{"dataset": "synthesized solo parts of chorales (CocoChorales)", "n_mels": 80, "win_length": 400, "activation": "gelu", "mlp_ratio": 4, "layer_scale_init": 1.0, "dropout": 0.1, "kernel_size": 7, "beta2": 0.95, "one_sided": false, "final_lr_fraction": 0.05, "warmup_steps": 1010}
Rows from block 2, named by matrix and row number. Rows with one number belong to one neuron. Each number is 500 + 25 x the weight over its row's rms, rounded and kept within 0 to 999. All counts start at 0. Numbers have three digits each. After the name is the row's rms in percent of the matrix's.
# fc1: MLP up (model.blocks.2.mlp.fc1.weight, 1536x384), inputs 192-287
# fc2: MLP down (model.blocks.2.mlp.fc2.weight, 384x1536, transposed), outputs 192-287
fc1.1059 094:528492467487564511475491516462534502523494528527564485485508505509480517489518501507504454522454516497541479494469541472445513498511508460474510542539469507502467476504521472484532489503512480500470541457465517494507479447497498521529481521468533508515505506540501519499516482510472473472
fc2.1059 092:473462519520501519472487471547504522518486504479521472480495509544491469510498478464462525481520477512486453507511518476512496484502467433439509507492459531507512497519522532487485505477505504502504513480462528490566502520509508519484484492507499492473467492488506486534464501448503483487
fc1.1060 104:504481529504482481541512547496492483512512519481508515511516532480498502497471518518509515508470527497529515523501500527521503473500439484526491554478548462499400497501494513510515518502485495494479540471478552533485494514517488494496497497493482522475490523477509528509518519499485489494
fc2.1060 097:472508470553498498520458529505515517493491531450488470485486471479520469508492524473485473515478537512467513484493503469511497520519514500461506490550496546475539469494465496520499484491480491486518508456503514481530471521482547532512490514532487478488520474522483598501498455491475480489
fc1.1061 101:426516434507510483506475497499492514503528497502493511505506511524508510508498507518498491488541480498487511494470439563518480521499524491482504526488434499535503554463490517522484513501495489489509483495498486505512466516505528500511503498559505494496454513463476522511480529485528502455
fc2.1061 100:517493495511490438544497511532511512487454529469443500514498493502507519480521537522446478501548483495511481518523467535509453501526489487508516468524479480536473517499450484472494482450461488533500532477509504479484486493481479489491519505511450537506517520500506485490495528484437530527
fc1.1062 098:492469534540500494472548530472498464510540501510476497514514486503544480531471521520523524493510501522501510518489486464493479520496534535495490509501491547507509517541510496526538485494507518540507503471518528521535504472500497493530511501477483551562509511521502518552481494508524526476
fc2.1062 102:494500443519515496483512488528529508510473514507498509541502517521532548505418491465516511505484495492511510519498493512525460460524523520509535497508482474502471450523520474523482497493536483487498494451500485509510480494505532447491524450512514521476547531529464499517493480467510486523
fc1.1063 105:525489511482522517541502497521517497528492473509530486515526516493514434481580496525541522511484471526478466527503550485557491468509487502497472448503488503501535465572494495512513522533471495495529542501468504511474479445439478487517481475479521494468485443494517506499476513510497515489
fc2.1063 103:489466480509479498499456525490480520474510490543497488503470500513526545512526572492534493523504510545495498488520489527513511507511484505509503539519494513507475472549502523533478522513472524468504457510529536509474489527488472483528473463482476511507509482547480505471537475544520507509
fc1.1064 099:518504549533469490500491501492538494497531500451482510478515527527487499465466495448441505484515461486478464527530527507554505517532487535526441518501535531514456494513456513470488459495483499523537456525483471471451497523459521495489554558440491501470507529508500469513462498485478505488
fc2.1064 102:516542493488497481535491481504492500546434484527483544501529482487498498511494531491539489539522500492460524558518513529544475518500471476506506555498548548467532576476542502478511524491482462544493492493550485508527493543501505497489481477479481507492518529453500490531502495545522490479
fc1.1065 100:490515524474508496502513486470532531528462525500490491533518475471508504474524472507522490479512463472508481478489493497524485552520547491517492526552484508491461464516504494522526510505514531505499458448487496503463506482520457508476538485529495497495491438512492507525462526461500519492
fc2.1065 100:512536513476485501478482522517539522533496509504510543540501522472446494525464521516512498479495517494493488502480502452470490494479465520527498495510467568482499504426490459507534481552516502513480539494494487464512518527499525508477476508504452485543440499495519480489519480514578492561
fc1.1066 108:486502481453508475478462473484507514521540465508514499485498537489518509539467537496539520512531451510482544476488511498489497459464502554523521516507507487513473480518505462511515504493525469521494512519512469562518496510492494549536527502460478515483497498481541480502492488528495506565
fc2.1066 107:516481473489483474516509508510486516568468459474499486564422520492514496516552504510498475489501466505466511533507499525521552480526470523499488449522539482483526481492497453540512492505461476480455462501469483502509488523503495491505495474472467430458461509531528467484526541474481510499
fc1.1067 091:505521495526476500488521491442498496460474508527524510541496507518488478505516505470482498471488476518512533492484509487466531496518474459479544508458517538509481495534514475487496522496517543449528539520475510458499486455495480504475476483538520502507483485521536496504523498519551484500
fc2.1067 097:487494495511468481512515463511520507527502516523475467479489501485541510500466500497485516473491524469513471496475525503505535508445534487475513494536519518518519525525511463478523491495524489514516494496471491533519519533530475569542478469495505465514465491509532491522482495468529482495
fc1.1068 103:513480510483475517512518532523522503495467491491491525488512508489506515496518473522488491524512488531521514490487536511518509507461458528537478517520519467501468512514527516496537517493502482489534515460492486472496545508564522540518468496488502522531506524470495471447490519531483466573
fc2.1068 095:518518526547472482496502484497462457509494502496508532480484511498530498497487532531492495545489503490465506520510527503520489545529494517483502477512485476536499478507467462495500494511486463523515476454490517536476494492475468468529491500521506494492525507498547505483489438455485476523
fc1.1069 102:508498467520545510512511503487487466455533449508475529489510545505491478511526488468489492531511495490498499448509475491480506486488526459427505511471508515495498540495495526472517509522563513521521500490480538517490501487488495539446511480462477516452490465507531482511510498535481516549
fc2.1069 098:530469504520486504536521486542503533472460504481448506499497502496484535488532494492495529509527478562497513498481493519461526466459511533491443480501484483503513478474497481479487542501508479517496482496456486540522503479498521507531461460534543470519531511491478522449519497492510530499
fc1.1070 101:547526583528474521520507515471485498507498549504472492497479472489452463500492490482501524542501508472537526541467461443483483500444462524497491499526518479512469467547527500510563485520489505536466525466482523461496484483482478546493499512512522489500481517522492504545511485514493508482
fc2.1070 093:499492523531501471558498482552507459478500487494488491475505484490523504496535469522511451501517478487428466477503469467511511502523496509527496465465534506495482483514497487489497533513487488502476488507458525498503505520498529529545530531482500490519545492515507567498490516505494504468
fc1.1071 098:491527484488527474510499461472489457482544568486532503521472506501496498540474488543509499498469496500544470544517509534503506510504487523437515513517506496514493555533484550514483485546539462532498500510532492460482484488502526495526453472514466459491495492508520485498529552535500534504
fc2.1071 099:502496476498501537529424490461509576518519495497464488504534522524533484492499487453528489509500541499464481471503527527475488493525458524508551494513531469495480484505523499543491524522460523514509521493506506483516474506492476485487499494520474495508492464510521489509519496496473532495
fc1.1072 101:473477492482560476464528493504503468517533494509481479485473513517495468521464481499530494540531521504484538480486491505512488493511485485507539525472501462520540530526534499516532496462505462504481473506531525499502524541541457577487500533480458490487476504489537487489460476461510518515
fc2.1072 094:541510511456502477474489468521464483539477496505476541496469459508445520473549501522512488533525465525444501464526522481525520470494465462526530471544541490503507504494466514536532489531491462517493520514494485491567496500500503514505494534516492506502482526480543478492495519491480502476
fc1.1073 096:493511539478518492506491490521489487529458519496534501452506532534506485506474477538482530526493515534497543455534527500550462566486512470496513491552531492521508531513548490530498520481423534489535515494447512499510483465460493485501531517545505500539484518476549477526545475491493531480
fc2.1073 088:497483494503478522485527512510480516470486510517481468528473504513503486523473548492543486523497505534459480515487473500515513483555504509557530514507462505512541484464486497531443485483508500508445480519497501496549514495516505537504494513510531534511493506495523517536557513493481466498
fc1.1074 094:496478485510475517541470505450454490482493545487485548498525466513489457506504510501471488468518431533510509499498522523529507479473485490478495489505494510503495496485484476517466478476510486474499518478473523476498507485504472517524460500492515458501495536485477511511528533466481532512
fc2.1074 094:509482502491474494491488534558510440453511517440479522481487464507458516529506514505523495527482496504484534488527548519483536511552477515494500476493494525494467508529530491483532480511478500483497451500523523484471494493480508475479516493493455481574545515469515461496471517519485476515
fc1.1075 096:489526498521525497500509496458430514499519494537491520503485494479502485551524496505488518512558486478490493521501472556531473514433519482450509516487483510495510530439494494473520510492512509534487509501490490498480495460526469496479509508535492534496492497464522535491547504513496469484
fc2.1075 100:506449521519481504514509504495489544517485477517495476499504479501498533491491571468516517477529461527478507491516511514544501496512498509508537509537541472472521515513538528489506486530463484509536489513502510475501500513469452505481529524455548482509483567517504473548537509492482497506
fc1.1076 102:550493493525528540490518509497486518488477515506486517455496486520462516524485493502504514457524511493458521553509512500555496457519485552519518533528530490478459538475491478508506493526500513519508501482457473513496508493527502508525488488480519475475472497457486470491514465511481459442
fc2.1076 103:483526525531479513575521466447472460497483486466503494492490484512504493491522525483474506495548487475481501510478532477513480499493471506500534486560475546509469549493542458502488514465472496521482473531560497498513495536492494498501469488476532505474495533493505484555500497513462481471
fc1.1077 101:514457493487488509496477517476441446490512490471493518527504488562493479472523473535495446494516522517552513524497474530492507463520474487489522517463489522519483571494531484474489519477498460510486521480508466467474502499525497491510519504463535498527535521475496497482501492501449517513
fc2.1077 099:470461490500535502530480545535488481511485500511515463502461500513460504508486531529491481503513525515491545527515515511494502522493496477502502498515540537466521516529520494486451487495496495533527508462463529510497490538518464503489495461541484513503506502520519505478481498525486514476
fc1.1078 097:528548503475460485499489503478521487478518504501508538513490491519510490518538506514515519550480510441527505479541467464462486475463513465494491459510472515539476475515571510498498464500479509527554511514527496481507514518474501471500504526450507486497470551522501477530511486498513494538
fc2.1078 099:489494528476502501514439546521526455486485504469534497555497491452487512518467484465500482479456481494566528483529499541484511535525536520462468463533524557458506483562465517447495549506505476533479498484511496501535487463538469481488498530534485555540519484501475530472463523477492517442
fc1.1079 102:503445484514502512478510552530461522489505501458468498509514520528490500522470512533479538471436467563520471481492475440493479508486492511510446487485545476539525504518516501513493530453507459551505476514506485527484493461498518503518503465558526538496504507473471511467481474480504504506
fc2.1079 109:527508473517536510491510464493448496501477475497506487506506458511520476513471529452507483523493463543465471461498465445472528504528503479500481533485522504532508500508510500458482483497521474534481452483528515474458489488504522473483446492543489540544495495523484499519517520531510503524
fc1.1080 102:515463510486550487490521503477500480440510458492498498514480466521490514487478482470515543525474486498523467450462523529519502511473475474527491547500510485517508484539514508500505494486479470490495473501515501476477515495492504485531456540463471514492456517540519503544491501562508517489
fc2.1080 104:510477468469484525499516484498505508460453487507500518475471522495467450509515501479486489516499498522500475554538544514540492481510503550526458498501482529527460461532489483486464519516493515471466473499474506490531487470497509474498489466540505487526526458470491496527464530505497491460
fc1.1081 098:486503447520511542481480519476526505484497500501527492566519506510536507512520545495513518533509447496476498488503493534484498490513493504463475523480481449487510507539491485484489481532526495521486477518485450488482475482514510500511515505500451521515470526455513506526497448494555512536
fc2.1081 097:516477520493501479486473508491490475452523525512457508522492506490450502481498482475476502514545522516515504504514493528476488502548486499484567507497527455523486486493528499494470476516493511543468540495499517505459529466499515516479439510508481523517511518526511451480506453509467512502
fc1.1082 104:474527461461527493522483470495527519488539510503505523513487489451483528542477509503465416498493544497521527496486488514521482461510527483541455482536492561511514515458517475508514503505450448480474503514501518505502493486466557534474494513503519513485530518533478496486540539491499494470
fc2.1082 101:515509461502532456543507512515482489520502512536484503484471481541558523527470500508480485459492477539431534490526532493501492499460494497515529517496537515519523481491542478507519493534529475540494491465512517494506515472483491507489442484494503531488478478462469515541481433468513476513
fc1.1083 096:487443491510526445481515507446489524495465480483477509522481452488499510503492490497541505481522527499491494522463502524495526500496526508472502492533488527496488538530470507516482524469499502524534487498490496496522500477465510480486487488513464539468506573488496466482465470459507491476
fc2.1083 100:505518495510506466510471520486504509500494525470471510510515495498464483516497536490508462490498495488485529504510517487507471492477515462539508527533489485499526443491472510550529480499520515468517513484521533472562515495509463543481557493557505468498544493490467484495507514498477490490
fc1.1084 099:490508532486538471526507486516481508484522501477494509504512504438505459526545527474544501509478556516521511504486492475517530495535482488466478497503468541489497520493520468530489535484529478477472500486494567530512525495498527527499518452501504479506524537503500534524546475474454510498
fc2.1084 101:500523494546520502480506502486474503511505455488470480545510506458490539496474453495520537497516494529500499515502472526474518520529469490474520490526538522484461507485521491490477488533492541516554473505544508533473475504501498503502501490494488491492568481509484466480512497481495492506
fc1.1085 101:485471473495491544530448492470501507503538491481507481490512497502529500524513517472471554516537499462494540509486484520489526514506528479522545507480510490499458483537497485504515524456483518516496463479479499524505487520502463479506501506468548520517503528492519549506492491513464506454
fc2.1085 099:533517490478514479479496480510524507498497500510507548458489520513477445543480470494543479529519469470519502551530491466491523517521523500547504498474491503447479476459524582486494507499501511532536579519452534505532526521512496501493517550500458530468515471474480463541499570524509496507
fc1.1086 107:510453518511517461490519484464470508454535455486484510477522472534539529516441504523494475518479568516490492537477497534494503525488474480524485499488509425507487512486527508497458496497516486464533458497489479502490501473497515473543522511531515529514491526513521503505501505472490476466
fc2.1086 103:515518481484501497520473469565514553500513519464490488494473508474479515466510471534449515512500498547481455526502514473497494507506531525487495483551500474505496513578511532488464547464477496500514452526528517524519478510465472455502511522538502493473476509489487571526492491484473510503
fc1.1087 100:513515505520503472499513506551507514502472476477502469494466522503501465566479516524485505504477518477510489527481467492529537454494499514526552462523493493497500514534515525549546537498489457505500500492513504481497459538467474485519524534467481454574495463503508531502453518509513484494
fc2.1087 102:509529500516510487491519501429529468498515504489499515489462525538520483493503492494441499487469510506520521488438510466525473498507530513482484476500511454508527490452535498510551510469494564498506503461490457474513520522531501461507508467499433461512483512553528480457506503512461483531
fc1.1088 094:489476508520507469500548505481499502502491504484503509490528532467516518519474495472502506482510506511526542511547514454468465482513496433509493506528500483519523522488476492475507538481505536499451506519497472499473486546434510451538527492487515509471521532501521478510509519549518512431
fc2.1088 091:528499468563527524475479470513516519513490520506486529497488494529490534508547502518456504498501481476444485492494531484520482510485452491517469487500501539542501497495469514491501471575524510498500527522538526539505512495474464526465527473459525520534503526577520515495491529499524490465
fc1.1089 106:537476507483534482490540460506505513496491481489498483501516507522487479474498514442483491470481520514476508515460495498493526527477499500470512526515501462481514531442472506487509489474484456520489536516503535509505552442510513434536513511570511484518474482508494445493495467514478465453
fc2.1089 098:474487502491519504499483486511495546466508505498502490534519497529467487537509520518489502555490509511484487476519505469495530502508485494507513545477491527502518506476493529506440488476512521524491485516497540490466519491520494513490496508497504494483550533517475533526513529483477513519
fc1.1090 102:474523496464464511542525486442522513496507537491508496520514478476514531496512527488533480477425482527510519488495500498504524483541477500511484524490502489469501512519543522510493501534468502511523519502508459490495506517483505506531491514535496535531525521478562529516484563483500523500
fc2.1090 101:477469501537482485529547506464529513516512503505503553495482501523512493503522496467477543513496508541522518529523499512481515527538509499530508462526530505487492486516507531513497504501434493484551500466493510507508481527478493510497521500476523471482502513510500523511508461472502501522
fc1.1091 100:524538534468488527493498490510524507475502550560496533476503511524482493536493470491519506537482510453538477511516488502505508506512490516498504462499512519501456531519518542513494500503514491473490510495515520488499469492504496456445464508510563482487490540525496503475485523467519483500
fc2.1091 100:500504510466523526545470461515491437542514469492519504547446515500491477522455477488472481494439516533458543514540511504520501491515446533541504494500473520526482544489478539469484526528503493515459504486506527503498526489492504434531480501480491495523472502492474468489491519470504487520
fc1.1092 099:501465522474518468488475549518503498529466505460504476493492489534483542467466496491466460511526539452482507517511518516476495502511452488500510503500496525501572535536497489505494536478480508464494495510493513500494491495541548500471481471486499503486508480490493442509490479469522515474
fc2.1092 104:514509447525499489502521501499473476528490487525480525512497474521524518471496498501485547495524483500476527532533492534503484512522516514513535491519513493548489481503561482523510488514531501508527466517476534514487494535493526470496501523481522489556529533489502468529487512482492497465
fc1.1093 099:517496492497536549499531493501548513517451496486523487495522488511494531516504520486503446553455501428501511518499509490500455512536495499425513512530507514487439497521521514504535534482531526502486493490503542462485474454483507510466462473487559474537478469497497546491510529474520497529
fc2.1093 098:477482458482496485529464481496513473518516515479474513443479538541449494489432510465487508481466510541538518516477491548521482484496483475476486532494486469500532519502499469478502503508505444527539496494491558500482487500498506526519487505476528515537535527464462463484481530510495497475
fc1.1094 099:566487516467494498518468526457526540516476469475508497513524503484498432512504506520526496508514497531481504477542520511480516541494525463553465506505510535443429532458462515501514499484524471535523478489503494498499491477479491475496510479511545494507500479495520502516482511515509467513
fc2.1094 101:438469514525526479498498491444522496516525510478506492516521485462504502509519479476499465501486503473464480451490465511488494509485473502471502540503486520499492476547524513500505491560521498490500474489500501488438506472535507523469503521497445487502530474511529490493518497500526487468
fc1.1095 100:479487515494502458484509486498505436491474517484509491480534480528526523524517494496466474539461535445479513507487460549486525541477497515472500478494463518477497480529512473502519502499478525530479497488509509529559507499492526499448465476477446519523485477458498503491509510485501473473
fc2.1095 099:517541484464506458516505492517506519514511483514511523490494506510437541507480503460549528471482525466520518521521502501506497529506507518509496526503527468499492474488488469504506477531478501524502536484517559488454478513468462501446490490484511485522455528429510476509514527509441493500
fc1.1096 093:506523567501481517500536462497473545522488534522485501488504505485468511516464487560503512529488475525527526500490503511498487519463495549465520538533487529499520530563504520505472524538537500473497525462513493468497517483535532504494488496487476500493454470515486506458495499460488501441
fc2.1096 093:514492496487535506553449477539469497516501475444486563476509494520497519481490517503489505505517525499470503491497482479517484493482466508483497475559523472482481522520469478532488476533506473512460548486505522530487513501488450532468488501492497494502509577487512485550453526474527490477
fc1.1097 099:536522477480521495494526458546502493500495534519450496456510499520516469496505529487503445510495507472475499516464552538497513521509517491491517496482513484471540515429484497543523481486516497510484487479476486511528483483514535484540485481472521498487523443502500546512537491559517508464
fc2.1097 097:485490542492520471527437509535495481447509476551470479513516546440490544510476501480499505516449493543495479500542528517514470476537521515498554521542526449468484532522473509467515506483510496493476524493464471518531470476480470492485485545497485525511550500467502480527485552531492508528
fc1.1098 104:538467496489482473465467473479478499499493467504500496552488503492482458501535485510488502515480416529519496521519523512534489466500493473514518520511460497487493475520466492460487532516525496557514498507478482480507490500486473477461511508464517509470501451529521526492495472471524452503
fc2.1098 099:540504511507492480489492504500508558475506493512473537517492505511492523497476509422539527476455455491509494479506504552525461500481455484506517476498502458524474486499569483494509480533502494488491500499501513508512475466489576463482472484455499502479501486493513496508524534515492462496
fc1.1099 102:500471533506488484499512527488536477496533484486476500489488509500509493540496492509530549490498527528489494462541478461527492485533458486517478541456463519456540518454469496531501480513490486515537494530439495486493529475526504527486503500521499537487501520546541452538520480460506514541
fc2.1099 103:491503537497477500501479492510511457507543469522547502467553518480594500462516492542513502511513485546459480513547529507495520502506494504501505546525506548457487468514523478526496536505493486491523527501499489480514505506537490578463465500510453541457469467506534474507528504525484463492
fc1.1100 098:485496507529535499542502468469460524478479527527480511489509510527528490493461491491486499516503457507458498533523525550518487519486466459461535508504537496507487529517499549481503492493452468528528522511477493487516475490480499526449480534511503501484494462567488499516521492467503460528
fc2.1100 101:524523492528490488502488553506516469504482560489517465495477505499570509482498473468495471524522498525440470529502408498475498514483502503536497493491501443515526516524500487492467522502459468540541553517546502517535464468482524489511503494478448534488492516517531522514519505504499502479
fc1.1101 107:526522527517547508517487466489518489497474482497469511506466517509524522515499537503454521497578456503485498511510491556541502486467489483492508496529506492524506487402482530507515481466458508508533531485469482434487478518490533493483518488529492471492518502489512465485515490490478500511
fc2.1101 102:442517536516514531504491548523506483474515481491514523467500521463520513485469513524484536520503552501526504490539506489470492536507485495545502503509506460440473543541484489528504478492490474498512480540526547489524524530535472552501560493510493490520536505510438521494507490497450463506
fc1.1102 099:528514520502490517490502496516499492551542461465491471492517487492533529506505474499564499498491510490430489479527504482534534507544531495520485499487482513506513505464490535529501506502495489476487497503537512486544503535471528502518506531478486535508440478474497517463466493507490514508
fc2.1102 097:517510500496542523491502469514470455515505452498534523510521521533514487497406520486464477492490512525512502486484487484514528508506480497544493461502513519461481513483466525509469470499515485476526499489483495497515501496483471507491538483522514518531533482498501502481495545506538529475
fc1.1103 107:513512485521464500486464536487498519495472476520521494501489518494493473492464503552539525515435524484495452480567515460521499482491490488483501525524463516506526471488512503502540538489550504538533483510480497531481491505499460501488522536488488512484491464545512486501531547536502508506
fc2.1103 113:518520524518486480475507472445493475552535483512481530480498513491542498490497554514482528493489494472468472461465485500482476480490529526508508522540495493527506489461467525481506465477540491508469443479497480496480486494468509498498531468529516473491482510490495456481510528462496476521
fc1.1104 098:543510538479505508515476485509476468548505502489516506487454494539541527503475486555488503541481527463506500513516510520489478512490506467508431504538503472499510521472500468545503508486491476495516498492492518475494518496506525498488470491502488522518498468526513493513476485564514476524
fc2.1104 099:460480520502487535495489509505481480483528472463561477488512517486502532513517505497493491455542443494497499481518465512503466520471541495467499500526457520539499507497483470536484500472507494525468493502475486488472513497486498495478534488512523525503510524469473467468533518475505529481
fc1.1105 101:483478493488472526490482519546530523556506507513492515509501507496487482530519500513461482491539497471505511549495468530503490509559503491503529495520491508519468487488514476523505504510511534500500508530508454465443452524533446569509486532484509501479501452465509487467503511503488484486
fc2.1105 109:542502503530489501521455500497510511568491501513494457484506491470467529522460515468478482509548513494475454503486480534531475499458501519482491495523518460470523504510493534488506499521492498528537531507511482476492468502525490481476501467465477482475468530506497551495510491481535498470
fc1.1106 094:483489474498526478537476544527471479461511525507464529515472467458467507514489472518514506536528491507585531478487477539498510463473521509548522490468509494492508509510542499479511467483475480510504463479541498494530515502551491509486486484554504478515487467524480498480447492467502501535
fc2.1106 097:481536518439512476517482512485500489451485489524477487506496508465446474506499498485501515464531459480506501503497470519528500489519485487530491473472535493481511500461471508506465528523522481492439546521449483488514533459513481484481494545480515512529478492489489462500458518510486498465
fc1.1107 098:536499504541488535498542508499493469507443489484502513492488497516513503516546526484461529482481492497520522494502493469502519466501511487517446464524509495498502543506499534485513526499516509492508494531470528498441510539482486497520509480478483509469519469486521563523509510465493509458
fc2.1107 096:490550517525539488521468495490483462512447498465473512477497473488515474534508445499512462543467482503578449514492527505506489565490481481494488544454475488471485526478544522499524536497472477496493501497503446497515501447485471514471527517534538519499526487509531496512463469514519482471
fc1.1108 104:520516504476541514516526504553444510489491488492485518500512470510479536485439527501504500473475499481473501494491473474493473520449480524491478524501512502482492534529500494496492471498506478458471464520499472475511511511468490482501468492481525495511508503524529533477476484564509584486
fc2.1108 101:497522481457531573494471485524471508508500486489487494508506512524527512490485480485464502504490474502545538504516501504518528504504495497464488514514523496525497497506522516514501509496495491478540504532533539530532485508495476532505475505543503533462508478479489557477499521493493494481
fc1.1109 105:515484487494490509516499536468497472486515506494530487493456520479509528470479469453503519496516491476439499471495480481448492501455520531498490454571447527506544468513475515517503538511539446512502503490491532499502512490539479485462467481461497498529477492513531503473520501501462449477
fc2.1109 103:515489501480486467519520514530500489486517532491537495501510528488489537520528495524511481497521486499461518478506472505522479550478500501509467492515490524518476462504532522522482509523482524552539534476535482454481512499518502521476480502481489532504543464453550460535515474466493495481
fc1.1110 103:494528495521495516484519491504510525514504536489507496496524523505496496528530510469476477525474527493492511509511463528528487481519482532541491456456474492495481494463506516518492503483559468486540502485538497537480471509522516507472478534530544531476480523520490535448467485519495502494
fc2.1110 102:467481507467505512523501520505496457506519522476522539533564518506554521532480488477474476497458515503565496499501485486524517538517476517482532469494502527528517466447463518488503487462526510462470522500463506484496520508474501517476539498536478458499478494561502523476490519519478510499
fc1.1111 103:531547468519508495513516521500531534509487465508523500500467491543492473491543500518497532489519537538467477478483519503465472515459519457433527511527490531495484471509511494519512493489560512521509483527503519486509460454493502465472494507504519491510497507485525493442483514528479520498
fc2.1111 099:512486509492487499543500482483528461494528511505478445467497462503536521526487519441526497466522510486478517470515509496508487523501474483460484503485453446453464489527576474472512476572477492489515526512485528495474504526519535478494482484525524530517481467495505483456490516509514452506
fc1.1112 097:455530525521467472499474510522512533485524492514538501520488526511525478510493508475499521532516502458449497474509525478505524518455498500497503470517498539480505548518530498468541479524496494523490484497538514511487514482464474465502452497512488505518473536500523498490505498514481465485
fc2.1112 096:465544467472494515501474448529514499526497500523484554468497521453529479561476481518480502519475498529528485534507496514525490543490510531484517453514467450511479507471488513506506478508510521539496465482487483495493482494490522446531486482511488499515504494493492476502511498548495491556
fc1.1113 097:497548469496530524511495490493543488497484487519440485463504509494523506469520499519543513488544536532509480509472552490533483567497520547528476495471515497496491521501488531523482432486464495485480468523501551498533512487529509508566483509489520461490505484505514513504515519487503508503
fc2.1113 103:518517580460531523483464473520494519482483499478480473496491518481456453512477463474508558449476538510493469475545519480513493490532508478484486457497500513504531477472497513447478498498553460502471532501505476507498507506468518518494497468519514471488509489490479511487517533508454494483
fc1.1114 099:516514483491534486475478490462548459493524489523535521494500506502510475478509493517515499526506447537496476428512531516463494515486513499492498517507518450523484500493515503523555491496556500497536517509472501540446514487534487496465510490493505535487480538500512517494506494454471507483
fc2.1114 100:498546544466481517483509498507556531514511523505494568468543522465526541486514514461506526493529502513471503509480502511480478496528488528464489529513503507480496456461473511500453485508506486491511500485504525503484448526483528513552553506530502519487538439495510501547494485503515517485
fc1.1115 099:499490480502463513511469458536514530460464475529505488497467497485497525508496499398540510469512479516483477523482508496448494495519479472521468457481514492524499470489514500482470504489530499471528490499489504505513458492481512506473482525495502550482518483498548514486533492528498456517
fc2.1115 101:487462544490537501512493528502499525466509521463492484497458489471521545508467513486441483537493536508554476538502499490516506505479510499558514520468524485473498482509486493482477523505485485455453483482504499513572495453495491495486593526500515482482510459469484499556502511512463504468
fc1.1116 105:533534494500510470487514476529509504505474543503519504540472494507474494550510468516531537530521546482493529513536518543466502498476491492504461498528427506483509524490491460516500510467503474537530455518511504487509528516522487471525535515501527525536506518503502485511481514527519484485
fc2.1116 104:497480431489489523513426518547489547481489479517515481510529501462549483527512550491496492446482513473476498522541464501493508510500482481488496522505491549481497483518505493512492485553473517527485468501502470484500495505514496514483539470536473504483496497461516478479487472486500479492
fc1.1117 098:533486470521559493467481518457490520536488518515497481515486547507475494511491496505502499531497543474502514564485469498483513540556487541490475523493482479484477496469473490502471457469459486505502485490522537445508508497515533493515499508496499490484446529469497477559520473519517498477
fc2.1117 100:539503560508518525466488495476508527496510525474539513516534512500534500528488465486460494484509529491525518552526518520498519532529481496491524473538506504528486486460513514535501470538503489484470534494483501492477463512466531551477533473501556501509528481476564535456502486471509493500
fc1.1118 099:531507499519532540532522526459503488482460545501528510501500489476499489495495465489494497482529515519498499479465478504443551523473512500489497503470482572507548486471522532501511520504500516543459490493481496500491502504515492487488469497491501462484505565485532509508520462442483533531
fc2.1118 096:491504498481554486495505493476545480497464575491521480507519497461518489494458489462520485516477515471511519511512516506524494526541461490473500511493496485479476492446511508534485487543519514451526501488492528491453472461478480541482518512495494486478538498492549490524459486452520563493
fc1.1119 094:493531494481492484483547452486489491505476527503488523515508452485519515523511472513499510525524427463530547489503549512451498530480487480506504514483509483449493511529499522491499519467518502469497520505467521447521468497447497488536511479491496488493478475524490550536536511523500528489
fc2.1119 096:531490506483458529499544518519505526493493514443517508485514477499501512517495523476478468488463539515524516478510553505487523496504512532476511473479539509541522516530531494470513520491491498511484484531524521505519494513511529508517496491521510488556519488515504498494489506518501476489
fc1.1120 103:503523487480461492497497519512497513536475514500584473486505481505497488490487497462503520507492455511492526470489523508547549508467521515487499522494510455486483551525490536478501445483444521518545512530518465499481513445506500446463454528485532479496502540481502479495528484468517512494
fc2.1120 101:505533486503488483479517474504501476532483458497510482538515473501536497526517485542435517464461558520466551519492475490470470517498500531462496488500460501480483511483519501471466514495512527465490519492478517529476516487472523481474520541542486510492580473487500512447483505483512500503
fc1.1121 096:509506515483511451505482542487519462483530484479457475499511522496495498484506485534502470515464455488474526518492498496517539500491519496487523475502521478513520542467482504495513533491496490493483525482537508481515535497514559485485532534506523507472535507477462459514464494516537481462
fc2.1121 087:508466482462516508521493475500516520504577504552486513475503550489491531505541507485521508534477495528516492473516500503524506541487439476553466449493480507502520485513475481514502507530529502510490513493512501531421517500514484535532521509488496511501511499544507512478508549522479470506
fc1.1122 098:505511473461550525490508495529490505539525516511489490544513494542543510491485469486476494500478522546468487491489511532452511483516495476491523465515539518493481535493534474485486476519515483519509492502468504498519524539522479498508521530531449517516496473552490498480513503507531524510
fc2.1122 091:554504523470547529498524493443495491540491494493520540511473528494463505471497514500457525469514489507483463508470516467470437440527477499504515423514489462475478488554522500508462491480482507494444494482539496541537491559505440461500489496505491511540491538504515476535484504477511519537
fc1.1123 098:518484501551444535520518510499489528491486508527513491491493500519544478510592485483533477458475500526500499525521516516544498539436507522516485528467503538523500480476497493478471505521557496491516502481519502461538501496518462470470500509524505489535496552483491525465536461490511493533
fc2.1123 100:464485525470516516508536478551536490550486481475502487502514502469461490527494513480505535462463490484485506483519531513524502511465499531448465448473497534462509517527508504460521449512501504544521517446539525524512502501496530531489458496506502467520521517485484493477482492487496494501
fc1.1124 103:502506529498495518472516484486474459455522492443535488481490473481473473488467517472498478526524514481449484562481491491504490494487492476516539495486484478489505490530508510540455491468459492535502473522503524492481492548456521498470521533544517514499493519475508550490524505542468522532
fc2.1124 099:537482519477465499532478478499532483494494490456465547522417522513516520470420504526531477484469474503473492515490480504550533514473569512488506499540527530482495465517491490475497498513499490490495506505472516487510480504451502513500471525470506474490493454485509500496493503510467508468
fc1.1125 098:475526497533486453482507477491537491508485522478483540468507481523490482460559515463512462513466528515490505471462492529528504497488532469476481531494507571516508519512505529518488503481509506498512515513477524496506512481455523477466492496542521477446519457490470511467526464529499470537
fc2.1125 098:492571556546499463515471480510513512502491501493496521493494502532520478485522517510516531501506542511575465503508491499502503477494454523467473531506464463467456502520544520492514501511470487524507462507463464517491467509482478502496487489512540491495561538538538469484521527516501497493
fc1.1126 099:544446532498511508523478522502505496550523509512474495516471495459500507549502511460476487533539486519484506499492510535501554509507491522493532482509536480505503481536489476507510478520506491473527536486527501434439497455489475499509496495494487490473511506516486523530514442528479526497
fc2.1126 097:466484503513507510570499478445483507440489497546470538488476543510496540495513522490513517524475512461485515482489465528547511497487489528502512451490539551488492493471502489525512492481516472519507503523510481531552495518502492472493476472489499472509518481520520467494477502491493506480